Weights of a small self-supervised image encoder.
Model: 32-pixel images, arch vit, norm layernorm, activation swiglu, layers 12.
Data: 203450 training examples, 13.5 epochs.
Rows from block 3, named by matrix and row number. Rows with one number belong to one attention dimension. Each number is 128 + 24 x the weight over its row's rms, rounded and kept within 0 to 255. All counts start at 0. Numbers have three digits each. After the name is the row's rms in percent of the matrix's.
# v: attention value (model.blocks.3.attn.v.weight, 128x128), inputs 0-127
# proj: attention output (model.blocks.3.attn.proj.weight, 128x128, transposed), outputs 0-127
v.36 080:129100184137113095091126104145118156106147115141111138122112083161107117138136144124136123116119136136136120158152075140150120168147119149082109107109127140105111116150113179160156108125145113085183126146142143122117131140116067101128120092133122110138098107106144127123105081153136124090115118136133127069153171165133097154126145127096168154165153167140146103134156146124168153135101
proj.36 082:116127114125140136118126116122110103107114103128131116085122120110138138131124092134157134158204088177142167087110099155168138103093120156154120124162139161104162079111128134132118129118161102152108142130107114109137142112112164105081110170151133128199114087147118143114161154116139094099155129140137135148117112096103124120088137146153090087113154154122139116140154128113142162109152
v.37 100:100136118173117116148100095133132153134119122130120115114158154116135095172085124111120122107146163153160101097121086140120143187133167086090084100128124149109112117143086120135154109124110154162138117151115170119121130085127146134214126134140115096153136101146153120128102149137124118153122132123144135136079141136108112182128124132075158141115163133139134080115120136147107148121158
proj.37 105:123135109111147166127150103117141103123162120139115128136120102151131082146146129127140150121155091088122146174138090192131151117101101184132116118107114117101135123116116114178141169168088103130141135104122135143114163109141091143113112102172139162160121077153143133091122091136165158093133159126104106112162138118100097132152145091166094124131103104122122143128137130170124157135098
v.38 120:143123152137133156128126126144151147121150145086100125153110116076111096109162106106159133114180102118168141099150124102117117118122135171127159159118108092110160141102168147130143122137151136155100142133169088147139143144151148124120121114108150129155117118145132164147125130112095162162161124114156121129091139130052089074113075144127115125128112124150107174125107092153088116099122
proj.38 132:092126131096140148094121167127126131123143116149130111099119097121172104172090116116138146142110168100125136124083122069134145146090149113130120154105151131125137159133150086091141125122110132073125153118205109123145182154145117141127086160135140132085113143126136132145113098125117104112128089111142094140096142141147130156119144112150163126139161189141152090130156130108146098143114
v.39 087:110125147142115135122119091119116131136136118127157135120151179144077128094134114155117134128103111132136112101125131175118147117140130164101111143100140149173207108136119159071145162134171092127145123153111122159105091089119123122162090144160124136126113125145110127168099133133163098117151099110126134136162145099172137091140143091155101139110150151127097136175105091122128088119104
proj.39 084:134115144173103134107112089155118096163104101159135132164144134141176196160077146119082122141098116140129127160119116111161134095137099150142110116105153148122087079138094122107125116107165134126119143148092172090096129127117128145117178139133144087105146122140200113106129142106120114169124133132126117137132136151126108159150090123116100138149154130109135108136124120163132093107141
v.40 089:108140163125114126149080131136163137135123158145119129097097135152121163048138123123141100143115126062151145118115132097149212131109151144175132139111112106117165133114123119100077158128124153133094157102127103129168112143117142130156092139123128149110125138108066127126125137123171119147134107132154155107144121107168147147116162124132136174132146112118105094105098117120115105126122
proj.40 093:144119149142121106164142122106123144131140138136164180112180110129182160152147110108122155114115108112143141104128131102139157169139097063090094159152143098105105140149134102126084099154133112155130127109098112112195084121110107121165129117154118116065084101111150127115152150138099164126138150147131073127136134143113134133149114113140105130137146127124139130174092139127128133111110
v.41 132:161140145129141145105105113128148097108113143091123155162105111120094102115133137160129130051129112101155138105165121086178122177087160123121089133163101162125137128133122127145134129113145121152116156176107128135118066124123143112144106118132169120146131108089146150123090164112126172129171131132164134138095153110165127100139126114148097102149117108126103135127112165138126088102163
proj.41 129:154119101126079140097159158134134137090152104147151082128127116138095130134112106144124119180096161118134125146121106126115136137139141136114142121139133112130115095142098112106179100119128143150165135106174135117154163141142096136131117155108152130129185088124134147110164136081123099084170094116142082154176108143090103145094132117148140161103167172100126143143150087120146129119101
v.42 097:141113145127133158108139145150159101123081110142152136143127166122144128094138092176128182097165120155126156089135143092124091136127082105135157161111099111129112138082130102159089101149132147116119111116116133138095152121147136179111105154118116110099137138119117175135156148114136175159132130116144117137090143095134113112142107139187110101117114078114154117159107118101148162090139
proj.42 095:121116135121097128162134126133103157089166135106141088138122167113117157134126149126135112161083163124139138140116144110148123127112115115107117095155105092136110183114124166057105147089141135093118135124124116134141139159094098121189128119119119142122159154109132114136131106130119105094135110108151141092155146113134148115123166117070175147106097114165117126128114174118157116187164
v.43 105:106159176115117127152111149128126109153124087110103154102114152063129129136129104129184143131169141119113149093152142108139090135085117133129138162141100135113139158179087093128115122130119129103102152119185174121112153087122120112122142128143151132149151119097149144121118112114136167138099112144178060097104150107115118129128109107123133144112122127115129150179167098093129152134126
proj.43 096:136097137110133186119070164101108102120115112143130082119103116139130155126177115075150131151106137118110193170118116137145149148144121130167122133138130143134162136149137122126145194143130133085116157138126110143142136150091133161157107131139100094171152110143146128136096127153120105088139089102141100125129104115140129085140124127132168117091105106100107138093101166121111130112162
v.44 088:138126110112118132113165138149129124149140180114126125094094153099138145126129073121188121147122097104090118154161104134148092147103090137159137141142165162110137121125166146172092130101135163116099118108103104132154144089075164117110124146100145116130138069097144130177158138118131170111147145095090140123127169121133138094163099118146150114132129125126090096125153123139129111129122
proj.44 095:126151111122168120145116125124150145141139118158158101091134100119138136131147142110121105101106095151137113133145105120109179081184111153071145156110124126158155111090126160120135125119128136115104144137135125152164126136126153149105119110114100083102101165128118095117082164087100101115143147153177083149166140116138151171132145117121141147120099199140142152111114111089125095133136
v.45 106:131154141128133167136123138134108144165131140096103117099107193137132127162118117142152139143136106090110152114139144127078083140129100133133149140099119142108180108134159136103143134165127136139116156129072084066129145095132147144121119175119145117098159111120144164194121144160126127107078139098095153160102151127115114109141121121138120141125171096108123129111112124154084099113152
proj.45 105:104106104162120128168123072165094097163125140167137130112139083100157139135088143107115126118108072112109104155143141091113116107154119128089148135114116099155151115170089162127119167112084159097126145153155125157177109132123146123151134146151134103087140099131114096105105115154119112163169146139149102123150140132139134177152111142098137107140125144143147120137167131101127092158128
v.46 106:142170120110104112135147129156103087131092116159134162149172201128127139109112111120140118093139117146115109130130091127138105103125097089167176119118145095126132128121117139134161160186141127145161143137098097104121124100120156138157140136133125080136116095108123133157128093143191101127124126125117120117140112150109164105136132103096088140107148110119162180151140099120092114176140
proj.46 106:131099111158140123149073097131112114098090112141159114144117137115138132139113155112104135121141143123127100165106155113117176149130100175146079141177136185142091158142107178132140116115138132123115120109142153199124139146099121136118151124168138113114135117093143094115109161110100141169173144084097151130119114166132116096146104136116121100152091141130109077131123115124120121159149
v.47 097:154118154104134158106146096136104141137148113103138098159146140134128120119154094142142093100116135143098119129101126128100095124138080159123158134133125128114085156172078134128147095144095116111150106136148139111111158143125088154126174115119117136153111137143156174168132114145116148097127102097112121103110115140097077135150095106125176191107130118108144151134142104170121167192134
proj.47 096:103137074121127120133102121109116122156088121133162137100097129101127114132111115102140116185157100140156113130080157134129115087146130123131110119161180138131144122116138152138103186111112148098097168107165117174126144141100114090079095136135106153167112144155119149148106104181140120179134126132102152104088133105138140153122121137124126135157084155144084137112131128132138132149170
v.48 103:116156123116052136126131105135126131170138092105176123148113107120093106136130145110140119109105193130075097120160124126152108116098125116139155174150146104099116121099123094143134116111174114180135144158128120110092167099144158144118118172155123077161170150112145158142105152111163099119142106127120123121124120144154126122084161123138103127128107139165121129134157135135108095110141
proj.48 099:146150114137174128099149132129146138149115134151128128145126077117166118097114072134100088144122136111111105157131155129148152093155118093144129117147172113141133121106122137162164164083129159099158145090116109136095127127117119154171114110151154150133166086159154116112129144108114131086138134128145163138085114074108159111145144102180117117099119145143078133130163108123165115101112
v.49 099:116146125144151145112102167143103115167139116098153103112096134130134116130142121091123143107128143108116109052106118144101130118115092199131130138103127108107157140105143098127141130163145138140125128126101104097113106161126109130140103132142145083174151174132106150179075174149128102100154149126129153123100143090152114136091108134126115176135154111119177141138104141144114150168132
proj.49 102:157131150166100129092119120106099105144118154131132131129118124109192104133141120115153137161119156100090116147122108072123137090099123119120133116136152095116160110145077102160110131136132181132183155091122125183154143145148139107165155146117090128094156091118144156140119078133107126164132120164105147131137168106140137123146117142106085108098129132132094112169145124121100151146116
v.50 098:129162124145155158123145126114138079115128148118129102127156164104115113144128135146139109116130144149104108143072120138091102145154114113098124145127151094123093076145110153175167121128132131117115115141136113143137189174120121146142100082127124153081161115133097146140089110162131139085179136110105116117145136112091086142164145102106166131141116097158121171143116117150145101124176
proj.50 112:159113091121105151127106150109141140156154092154103160143115102128153102146116145142099059110129097125176071126116147135117136091108150119156141123147166123154127095124141186134141160105128108114137121107155131158101129117137093125117125122103085140154119116149156139121144092086135127181114141143121132134123148132115097109106104124174104125156100138165135135097087168140133108187147
v.51 093:162135131148132124135136103141097078134133096121117098122092174100115089149107127148123077160101175079125134148166140100131143165170095122160131166143126157155123111130119148154116156103125159122111160128136092123109156114143147118143135172086125113135142092107121105148127134139117120134133139118134127112137091155088137102163126092133143136143147143178149107080156128110089104084171
proj.51 092:103131108162145144138139089157093132142125130122149119123122089110129143085105136119146115097096072144169092127133152112152153088133135101143149158146137136166140134157160136144139155124099082113113162147130107152163094123148140111100166123130175080107082116149130102090149154125108161143171129149147105124102105128091087130126110133165144141136117113107142143117133083133144084175126
v.52 100:115114127107083124121137161118147078162142104153132115122166169141107145136102104118133104108093144131108180125141108119125097139087110134146157132117152103176134119140139112116144116123120100125126116138091113097116128139139169136084139141124126118132137149119154128114143138136122093091113117156139154142119106175138139156142123088160130121148074050113161171149150134100095172172177
proj.52 106:098108109156127123137118113140094128135106144107148114158151110124147120100135164098125140132171150088144093129161163128117118126157123102133148124168157101122127146149108161118142144112140131101139125099099149154101114100164098114144121129171167129161158139116098086182106141144115132130113171096104103108102129092120136070125100146105112145146152161181113156094130157137077090120159
v.53 103:161101151098126120112122132096125115166155133124117179121130122119099182114138136117145123116156154144144155105167094124146127137091161099118145105135131121114149117139126151150139122135150101086155134171149132105116089088132163143115105120153139092067098161088130186139128112146147125119132103135134139123128136066108076143180122142116108116081137136151100087163123117134137131129169
proj.53 103:102112108128106111116119068144136123114114060116120146139121145141156116197108132122108111111139177152122140165150158124145121143085114129140072080160127173075103125132095131109153141123118116155122149124134152116123121099155125123148126154131110107150153139142144117135123119097136069094191117140140093128171149112119147140117170089138137128132129129123130111117147135141175165148105
v.54 102:116117108165124087103147139149118157140149108144112112122139119136134061116123137072146129144095154091085115127116089130112146162102108157169133129117144121100122080113116135160140159113157140135138152132120109147155132111137168157133153148140177151117118141164112139062144105106135128104179139120086098146091136118134155144104164113172173124121121104141141104126096079124144129149121
proj.54 104:163173115084196088108125133100142109149118135096116129133140136128174093088143143129169110134133143126171101122177168157138136150124132148107119094131112097165101126097132159173086112121135089144111115131114123117101176131150114111132088115134122129117130154140144134130123108098154146134079154149143096162140102111112163133121137118156079120127137150172115125108113139144096087105120
v.55 098:124144151118158096087130106143125113125136126112120134142138180121147099141136131143125103179132124107102143159147098053106117135131148114150187077162111129148122105160114123153153133104101156125158149137142093177145126122116126137151121130077179136118123097115168118101156122100131145117056100114094139147127131160139114141119141114105088122112144133086160127128126113160115115166117
proj.55 095:074140104108133109137165136159098112082161128145155114091137092108097101092091122123153109117176111135111090112113168134113145158151118173163130129119109180162113155141112152116118127145128123143117174143113165128130126141123132144109113132117107154127107146159079096095125114179117143134170165124136103151113085170146145112105100160105152096155123126142159124095125146132104110116128
v.56 109:140131145105144088114148130153095119159152145129114170133134087120106175090108125133113161163081121154119112163124095113157139154104150110159077110154125151155094157125127076099118110133148128113188138138157133114145141126134116098158162092119116162137128138131174121118151106117147068125091104122116125087163085115141112109141112126103106117161099133116153123150143143138132156167124
proj.56 103:124151119151129143108134117150173130088131100115154096151119122125076127155113110127085126107158159150096120101147144124121150176194128153109121104155136145110104115120141120137133112152115152134116109115108116106082120123131167125088120112106084143171147139161089063149103161156128163137143174135123111131139119125168148108114132155139116120140185094095082130125099139109128148142154
v.57 106:125154132087111118161126116127136131160161141087146119087140178132132134136133115102148099139205095173126161121136103152161045118152107121112160113123113127131129121166107092132146142112163140088154125093107131131095169124132119128089132138128156117131128155134147159133101134120162097126088138132150118108140136133111116100118094138103112131102121109102134197154114099112147159135139
proj.57 100:084122109161134141124089109144133120114093129128119126132081118128124137159141149071134150103149119120140128166147107134195138105142112137163107085107119171100172164146099146151169127096127159061140111158171141168113123168100149119136109112146104119144129120134113131134092110086103098102109093130119121139169120128151143107132134172114132130149093154133098128115143144094151149135144
v.58 104:158109154087114093139124127096097116136129099117079174133179098110164120113157135074167141066136114125130140121136115124146161103120213109125143139150132117087162126118129125150142094110148101136159108136098125121143095122096137111105151128162159123120117144142123164141113124125104120094163095128161173136105125123169135120160113150102154126156124106111122116097154147129119139152106
proj.58 100:109129101108099073098152130112175122129104108161182110115116152130115122145124112118153122162157170113119137167135096155125143116121132098092079121165104118101138105127079097132176120105122144156139120125188139122118119111148140154126113123124083193164141115099157125114113138094172125121152150151119093111164121120105161158142134145120106123108121159120105151156144126130121154103095
v.59 091:161154141164121116086101157119146157126114128143162151153103102159113098083128110152140148142120127093096108135112155093148147136125108120162099139132133154147108157109100112140121151116153129122076129070135135171127129127111141141124103157111145111119183153140110108090106113128151166127048143162148145128119081122174128117177107124151160098116149125165128125108128116101149105129119
proj.59 095:153127152093177118159122125136132167094132145112163149153165133098095149091142143106129118154059129118126148094139154125137069135134104125131150134134145093140139168130161102148117096114151130128113155120068109123155145121127116138121152131126108084090151109090142112102148109126123137116134124139167177132140134124118122126085167110106110131126113111098130183186091127138105141099157
v.60 087:101099122183133158131122080121161139103133133117155122166142123147098098153138108143135100120110132163148105128127108147097147164076136151143132101158141114132114123163123124121140130128114097154121128140123123125094118096108137158120131138166140116149130082083175119120085135128125161083088117145157126135154191150163121117150129113076092083159111126099108127139161146173109096136148
proj.60 087:131147110114128159113131114164130102149155118160111130134149122141088119107133093163104121125150121091148133140129160139086120126129134138139113184111121167134126111127145159109131150115142163091139175109118172092087156133158119132078136109120189160113162079101148121119104129134115084106168128105110128117105082118131091144099148122174103116126144171174109128127134096157134104103146