From a checkpoint of a small self-supervised image encoder: patch size [4, 4], normuon at rate 0.0059.
Rows from block 4, named by matrix and row number. Rows with one number belong to one attention dimension. Each number is 128 + 32 x the weight over the matrix's rms, rounded and kept within 0 to 255. All counts start at 0. Numbers have three digits each.
# v: attention value (model.blocks.4.attn.v.weight, 128x128), inputs 0-127
# proj: attention output (model.blocks.4.attn.proj.weight, 128x128, transposed), outputs 0-127
v.50:101077139120114212160128201101147164052154117140167153107102127146132147091128117075099156056139081108153175113106127183141123088176120106063077153121095126112142150134126093095114137125121148143126054163096145115137154132119126183133100091129116155115123177152155131157128106102092162084152167156179106096135173043144077133153104131134160186101137178095159185095161184129159109107086
proj.50:150099176168138116101091111165119138197072144142112133133139138094146179152155135150149187064133188057115140074104138118133108126099128131164126116118152095114116119154117162061085132134138068198103117127170081127132201152162128082112157074132045077140090088078160152170119157085173102154096102146179119114155087111104105159116136126122162142144136167091119103134117127066167210124172
v.51:068168132125165122153109173170161125127124091097110096111159160127125144094088147136156152130123108151161147151154132131115098045106139110162145125074086121086168137131147086113105202085116120143138181102131115091135104094141137114079104160112120128117166149110119220150105148129083116156101157117150138124128165099116104116145126138134141060117197097174178145141066153114150152088147
proj.51:146123162172165153117122118138102194137067137099097148085100108129108166153151184137148118095153114112127129192141160121146104146138161115092168139152129076173136149156111114099159086122127072121162082137105105179073143161133094132172145184110130147065152116118100125108156095121101090170122163137081079113185164093163119096142100064067184168102121162140166141125142147076069109121099
v.52:090120124099119089109149041153152146137154202111103146085081074110186102110093094082107125153112126100141091182149117087098184179140109142144119097147098129180082181129095094163107131151109135108204136102178161231136131167099131092141181141078106152119138118132129145055090116177151123139090103078094100136185100100121175188132147153119205056122075166129151152210130136075106130188144
proj.52:152115094078092121151165120101198122128099141106118170125143163119039103097153107142090204142179077159066134081124163161073169147142139095172054131167118158105169145119090125134145084150156138149156115144101172092123098041127103143132092083132155147120177075127077101153143163132103155156118104128094133083081080135161129092159162141063149156144099119128171177177128190213108158114127
v.53:139156185137134100164098149142194108122110140090115163110139137170120169119121165102158149086112172136121126135098121117145192144149117146182168152125104132139114095122107115108148200106151156079135154088081140118121110125112113109093142170138114064102118164150155124082163108121103120119128093138147172120138140169118084124077142120090116094153118118073103138100122096133138091148155
proj.53:121142113165162144134116097200120144067135158146157127126128115110128101072113137153122173139138187137110160102154140127163072166162139044068131114110124073148089130157163133160105119182105123110121117113109112124131152143115136141191121143087166152137188111139154134128120141082115194133137140099086070138116111136129111128094122122171093187098117165158129134123068136123104125091088
v.54:172173139067112136176147098138138125123134202105137136084174163091164129131119095116135107115145114108172123135122122129105118171138135117121107107130060162091134053075118174141141129137118119123135078080129108128130113096077125162163089183107145107208161155110154143147116161150074118210085186087133133135125141128145165084109123114096077100151185092166170133135111150136086156083138
proj.54:134123145141120121167141112101122100126168095122142102067073106131104144192094181135110151096158190095152114151106076163084097094151131184118158142106095135143101164179067117084159158098122150094130110152094142180137158120115097211199093157157117116092106052121165127098082164178172145135118102125054104125197210076167109120155125077118115192131091174110101141121120122086114155178116
v.55:153150162145148110154145180034106118133100079146153132131128191084102103137159138163143099157111124194097177162154109090144072153110113088142180152146135161176141114059137115094090155146164154162083081158070106042139169130162147088082118142152095077057150198116127156137105147104157199079128174135123123072134129094145127116073105056126092185121103112111118139137144184075128159089205
proj.55:151142186169221112155143167172123137153086130095136036149120128133176207066107130092093148153036158143136110142122127139132137027158133085084165093112135040175104107127161099060144136153154095051130110153152131197143162106160162119195136129136186061137111151159180111124137097126141133113148103108082045144191117146070146134084165125129193142091110132132136138075198030131076064132153
v.56:104109098133095132101161057121226123096187118139153183101165125155135112132091080169125165093116092086173154097100096111101137152109130095109129122155079102185123154115138120146168106130111093127120141112112151123163108173057110169209140102128093104125107065181145126116145159126121101143102125140187082106202078134155078150136125086152127146130118116040096136161213148134142191125147
proj.56:124093098126194109111159184134160124167134161074123182114074149125096115146100153118110110157100207127162137150154102094068125183182152143119104138115125137082132125106152132094118131126112160228201061141150134099088140092098096117121077153089111189125126035127119077161142125145159186165103037100130197068096134094131110103188153084151142095127129150105096114152122099179142156118144
v.57:087142140163069175124098102077080174136126102130128056241126104116165114160115190182104119126090140165157065094087160142117045132084167180099144184135135076174155158149114089081140115118052088151142123105102091152109093145149124177145129195116093144169108140115157146150112086110154088132137129143175133132167086134148080085156176160123108077162115152162142199131113092114114164099110
proj.57:080108174129116118168127114206103204121114122071067122111144149103107076149156088151148142075070061143154159143143115075099089110076149152108169027148089130142138134095136132093133215105080145112146169068146116135119125144170101159076130133150132172131184112055149173170147125125157151150130106181136187107071208135090198104186174149106034131122140083213129134116103134082069157114180
v.58:102127180120107104181114185141163096109111098123122153110136141110161168131112136133191124141117139146093192162179151115104030129154049077116122114193125092148129200177131083090125174136125086125091150138147148112108157121136102115132118102123118104151140178088095123132089095133132110091162202136098122105148086091060125130134121122143127129096184154100151068127117179131191082161164
proj.58:114088053206192137137087110149103186117085132134127138097140201080161121103107144114108120105118140173143072104083241154110181139119135064108143149122157116188158112085116103188144104098140141146148096145138096150145131064124145081112170172102150085127103187155097110148146164142134106103110105181149087125214159167089097093089074064133146149127110133113145140097164139133094160106115
v.59:106125080130089146138143114096155078160129106112137168060129088171133128114133171126140098136159094131176140194210119105165172079134193118100128119140124093125109143111192081145110139137083115096131153084155152171147172136123191080075122145162139137045111110093143159129128067132132072136135155156165134136156132158122113169138106137075122093119093150187121100088150099075098141184166
proj.59:146116097117074073108130167153154129133112162127123197104113122156113102150125106103128172130110083144082168146152102061153156179111088068176159152139115141084157152205160119127138121077141107092140105139112134099110105144188118192134118133119159116111099156104074117132142115047125154102176152064179091105131090096159168075147162120140118093121200171131183115132060132171136125114169
v.60:081127100112103200048128074117095166112143166108152086107139129112113126113149132105141150074092152152142123136089116121098119190138093121154171120119122148132116172110081142110135141128088121158110095136201089156110169198089091123104126153138114155135158101143152108118136104174159177083094145145138114111166152106147147125111168113168123131120126138111109136151102153091129146122107
proj.60:135120134097151122129166126100089165165098158100108132122128150050120125094122117179112131185144115117140116099161125137128137074123197096166063152122154066106081136146151157129131098088153102156119131100179120140183086160122118113086109146115073139166126116095121154188128170161173147165089122108137114072114167110135165135133110162121112089131125129105135091154166181124081162122144
v.61:168110122135114072129123110111093127102144138137087196138086082178122159175103128184153079175144138154103163163109115128163190139139173115120132093139081143072138170115129088137101177083127173094175145097145147141139103161115102124116085071202125151096118134153114083073112136161152058103155123111130125143168069093148185137097106109125161101144143204141081094198113088117153123117071
proj.61:128083145134171106108174157103177098202134109101106143125123171178115131112127118136097108135168145197039165123144133167103121199143174152113121126144070134141163116150111123146114072166136156149119142167041173013127104129144159129145092100082168094159099142083135090142177157116131132080123134089155125119151163160164091109108108089110174105048117097108117169137094170157161166055088
v.62:080129155143081034120137191136146115165076038130112102138193205098156123140120086151188154146141137098200110140203103108143092089123113180095107167182123104077148083108128103157111113135070090114165189118100052115100079051139129146105117122101190155114160121144124147111147131185061184140091118176103103147170126106073098194102131186153123152132140115096158191148156155169081094135121
proj.62:122090061188148128160113082153106166078083095104146091083181153158063088135084164139138080206148167047166115156089209146094147151112064145118104119171147108183148118123092171140114126123123135149141106145172132155055113151129085084169170130104110133128092111162132064096163115135091107086179142133122111183096122127124188122133124118101130166153179079194255087114160153113060084152118
v.63:142149114173154100065133098149109145091147122082122100157117091095180108137143138124179100206110148112155120174095090173120140137156152211164133150078078127158146129182149110135090097105125106126066146138111144137195093117174105130093131122142133072202060112103141107138151172135134135134100113131147104070126086187130114094113127087118097189147115164137080158106136170115121138136098
proj.63:125155124100145199139154091082153070119111172115102102092096079137126157163138126133072133155073116118130080120165071101107136109163165164114136093095179159136142129130121140126126168148114118105111167156184179094132118180089104123102125115080164162162142056129172062068144097166107105061133138121160101137099161178147147111119149151123180130100192111117088179152214150113124140105075
v.64:105075113109064128166106140079080167122169118094182129131119147163119142122066133111101176255079053084132152151157128139152128072148059129147194112148138117156111118136131148181138143161093143095157097118152178142069104108077134171161153195127176170123076076102094128135131112173157108123109103159175121084166145187071156124166157087099159193147111114139092117082129049088168096071166
proj.64:126135166166156159172089110181097144125188093112135152153117165196110160118118139110093171078112067145067111091120079138102120138128138149190128128108148139120066120134076134088113138108198133172106127116095108105111070111136153160102173103162156154154122108150148047106132104116191116152104150138132108115120108079162176149104113209180114047129135141182152120096097128148055168149178
v.65:130138211102107096109156156131143087131127196138186079098115160089152202051075084146115193113123086148178128142196191127105140082117095109148134108171136084068126159143161092120197149142145127118141098055141096139186132131046071094131110095042128149184041126101159076118206114151135104131114090133146147090119163115206085138172084129129113189153195111129179143114174089122082114174131
proj.65:078082124203164130136159118114144186061121105152081127134090067157119109127120114157111158147104123153069142099156105133141160155079124100149108160115112106166198176097066113154121084202122126087096109189132089127170091182168160129113151150148172135150158121106093151133087127136119144149153178084096120128075106208168208107096105120136121054118118084121137114143123142125103136123130
v.66:097125124145110138078128130101138098136113140138157144063181137082133160132135066159129135156113092134121098056159216108089124108108127161143135104070160124138075177144108148102110120135146087132092108118151106167109134141072141107104161126148152108189175182103131127151097137138165090103081121098070135152136136119064166134180147097152136161125121181108166131171140158161150136088170
proj.66:170092133166149102126126098091130110151130122133133117102111097114081087091122098121137177105162127120137155093119123102098109104135142091114090161154141114120118150095138135120163183142106128124109117119156173144147099090184150096123155162109144122140124157134102134136111166114108128170138141158118163106186170136167087144153086177106154117116124148186135107096123118159144084139064
v.67:142175130128152119126146082111152159099139174148104135128104124200125134150136160102072168159138103173155111106110208134131084096132095115133156114126168101119094126119130114103109138158103114144139111144119138105117129104133111075153152136102148118113127136131114046114096114151151141134108103107129118047167142168145136182133129097121162180155126138047086135114104085127157150126155
proj.67:125126191131132058185138142141126122107127126124133148144161125065124123094128103125143166139103148166104106112094126146121109117141152151085178147109141111169096102131145116150138121153132123109120105099129129155139136152131124122119114158156134111139113137093091120130095131124199146166100155092139121125105083097144134136154054178146135096126128081145121117172149106168062124173108
v.68:130115116093183119121204155222102154165169134105150136167101193144141164104134113138123138220099097106065138109124116148118132139157089085083190151152116098124128117077117093123131173103101139146102147117116156080083133141120075031116145149183122129167122108138157196152162135180163130124141087118121187123060060105118098121150084093147107161111119124167120134130117088050112148160105
proj.68:122200164144137129126083165151114104104153079157078092086089128122093181120117106095141137103096160124139097166119153144203165106100148135085124112137170144159165092152052122110070123109163134129042125102137096164111135161118104103140139171134153141163144122116172097122067158176115159147127139161164110112135139088141159139103140116111080107178122149128116128098077085237088155146157
v.69:137212147191201072152126065142106143119156112183110170152167093174134128046118095121130181131060101099070120094142098087180207140166133143102134165164151129061135091034118079112081168157068092228087122123107131096193143162111137062110153167157136069147108135143139203139087195077101133158157128040127197152133117170174099125055141126201132128116081103110087170080081097134127128156144
proj.69:170145105153141086140157218154136153075111127113125150124157118080100173125157127153180092158087159153165134197077170058180155144171196141084145128082089093191115046169128071091098180119153092152083090104105083184111145205147106142129139118162150134128110157153144131146178152130123171150158103109093080170135127140063116077111109113106081190097133130109058132064150054115128083088087
v.70:064137120144154138138193162144119098147167127118093160090063101132056110053176091105126157158151143148062090144113065114087104146155149129120128092065194131144166101169112128120111119105163089165110107145115067097114095123152126142145094115077115085108121142180165156174188154163152174127126062081124206105176179139129124128145128132119174128154070159094097214117148158135149142168096
proj.70:078181144162151166098121167141157107093087131099169125126154139044230139141140111178134125119124124164175136139133126070149106151096098113111103089166091091116174080100110123101105134117141112145092157112090165119130133124090187121063074149104183109138095134096144126110144168151136107132147124141117146142131130178144101155122066146137114111139135147083132153151142131113160091149167
v.71:147164148106101182158092135165181133074074152166095187111149104084043147140144163143156134153163123092078091172103062125106221162130126117123109186123056157147131119058122122161108135145173175237131177225083051113140083108150160094184113122093178117090162069142138147099159177053067203164206096074243081099159106102101083104088103139137078084210099112121104120128065130065090147114223
proj.71:128195120135193175089189166155161128067194158126157150120153110158101166121108158164169062168077188096193112194070103165107101082179133192104185082145050083100134136056135155099155160170076068213130179089198149075129195097151130124122111148115125109061163051136139113146151143147135100018120121037187104134124095107113052142077088063082100114153227076110108243153076115082136160109151
v.72:083120156106109136158095143131129203121154169114115091148175067176153106089085105113071090114097122142151137133159146142164126151098133074153118072131133177190130149086165167144096139141151125011129171168122083139040088135138148177136107132113154130101156084125119119136150104110115149152085176102112133068155160182136134126079167137083146180123131130175105132170135141076138089065143
proj.72:147097127112129131118124103134099114111116128122139161042154128113197162147197174077119140118140133189092150132124095117110148112163099135111146143174073145076058180087127141174079103130166109163120115107077167088138156110140128169117100135155120106148091164115139084171179090141214100110107138127129133085141114114131122164147203106090120099131120073120196126141085127094130193157140
v.73:172079121156104173145166096056096113090124133138099151176125080114138112108147154132130107061161104130122097099119113134130195124117121083196079090119086114129112147117125144137183120122147139079173132146147070118134122100222116149201094092052148104139066074146055116129170101087214171132157125167133101106173189140130113128132170144105123170127181162118083186161154206126107082059170
proj.73:109082127117113137149156099132116142115127168090131070121144165164135124147153148224123152139137134174135173135144075118083078158122107113108156144153163124129083157144147139151165045123148093096100157175097167035116151012103169162170083145092110129075122121106184131193134109124185072114118138105077136081152111129176086208130193138142168084116122062061169168134162169075160147131089
v.74:105123157109061116107086101142133154116142075182108150076138155137177122162102144143131077087153145067159080120139087125148128153103170111196069114140120159132135110111134166135115118113127097103150120182129159157080136026079174172122098152139139116172127073123189194106127121103126146101187132135176122122172154142140136122158081125075135143164157135161115106086119174140134109088143
proj.74:164130017149117157133154109153120088123130147110113121160084190141067087178124122095132143195128086143152140163085133134092130108162042171098148085110128154128110118122136125144173095118122117141175190125137152073124124089157113191107107095108132171111121087165110104125127061094195076129124138128122119151180116137150180144122163172151113117096122139136148178113176066103134147111157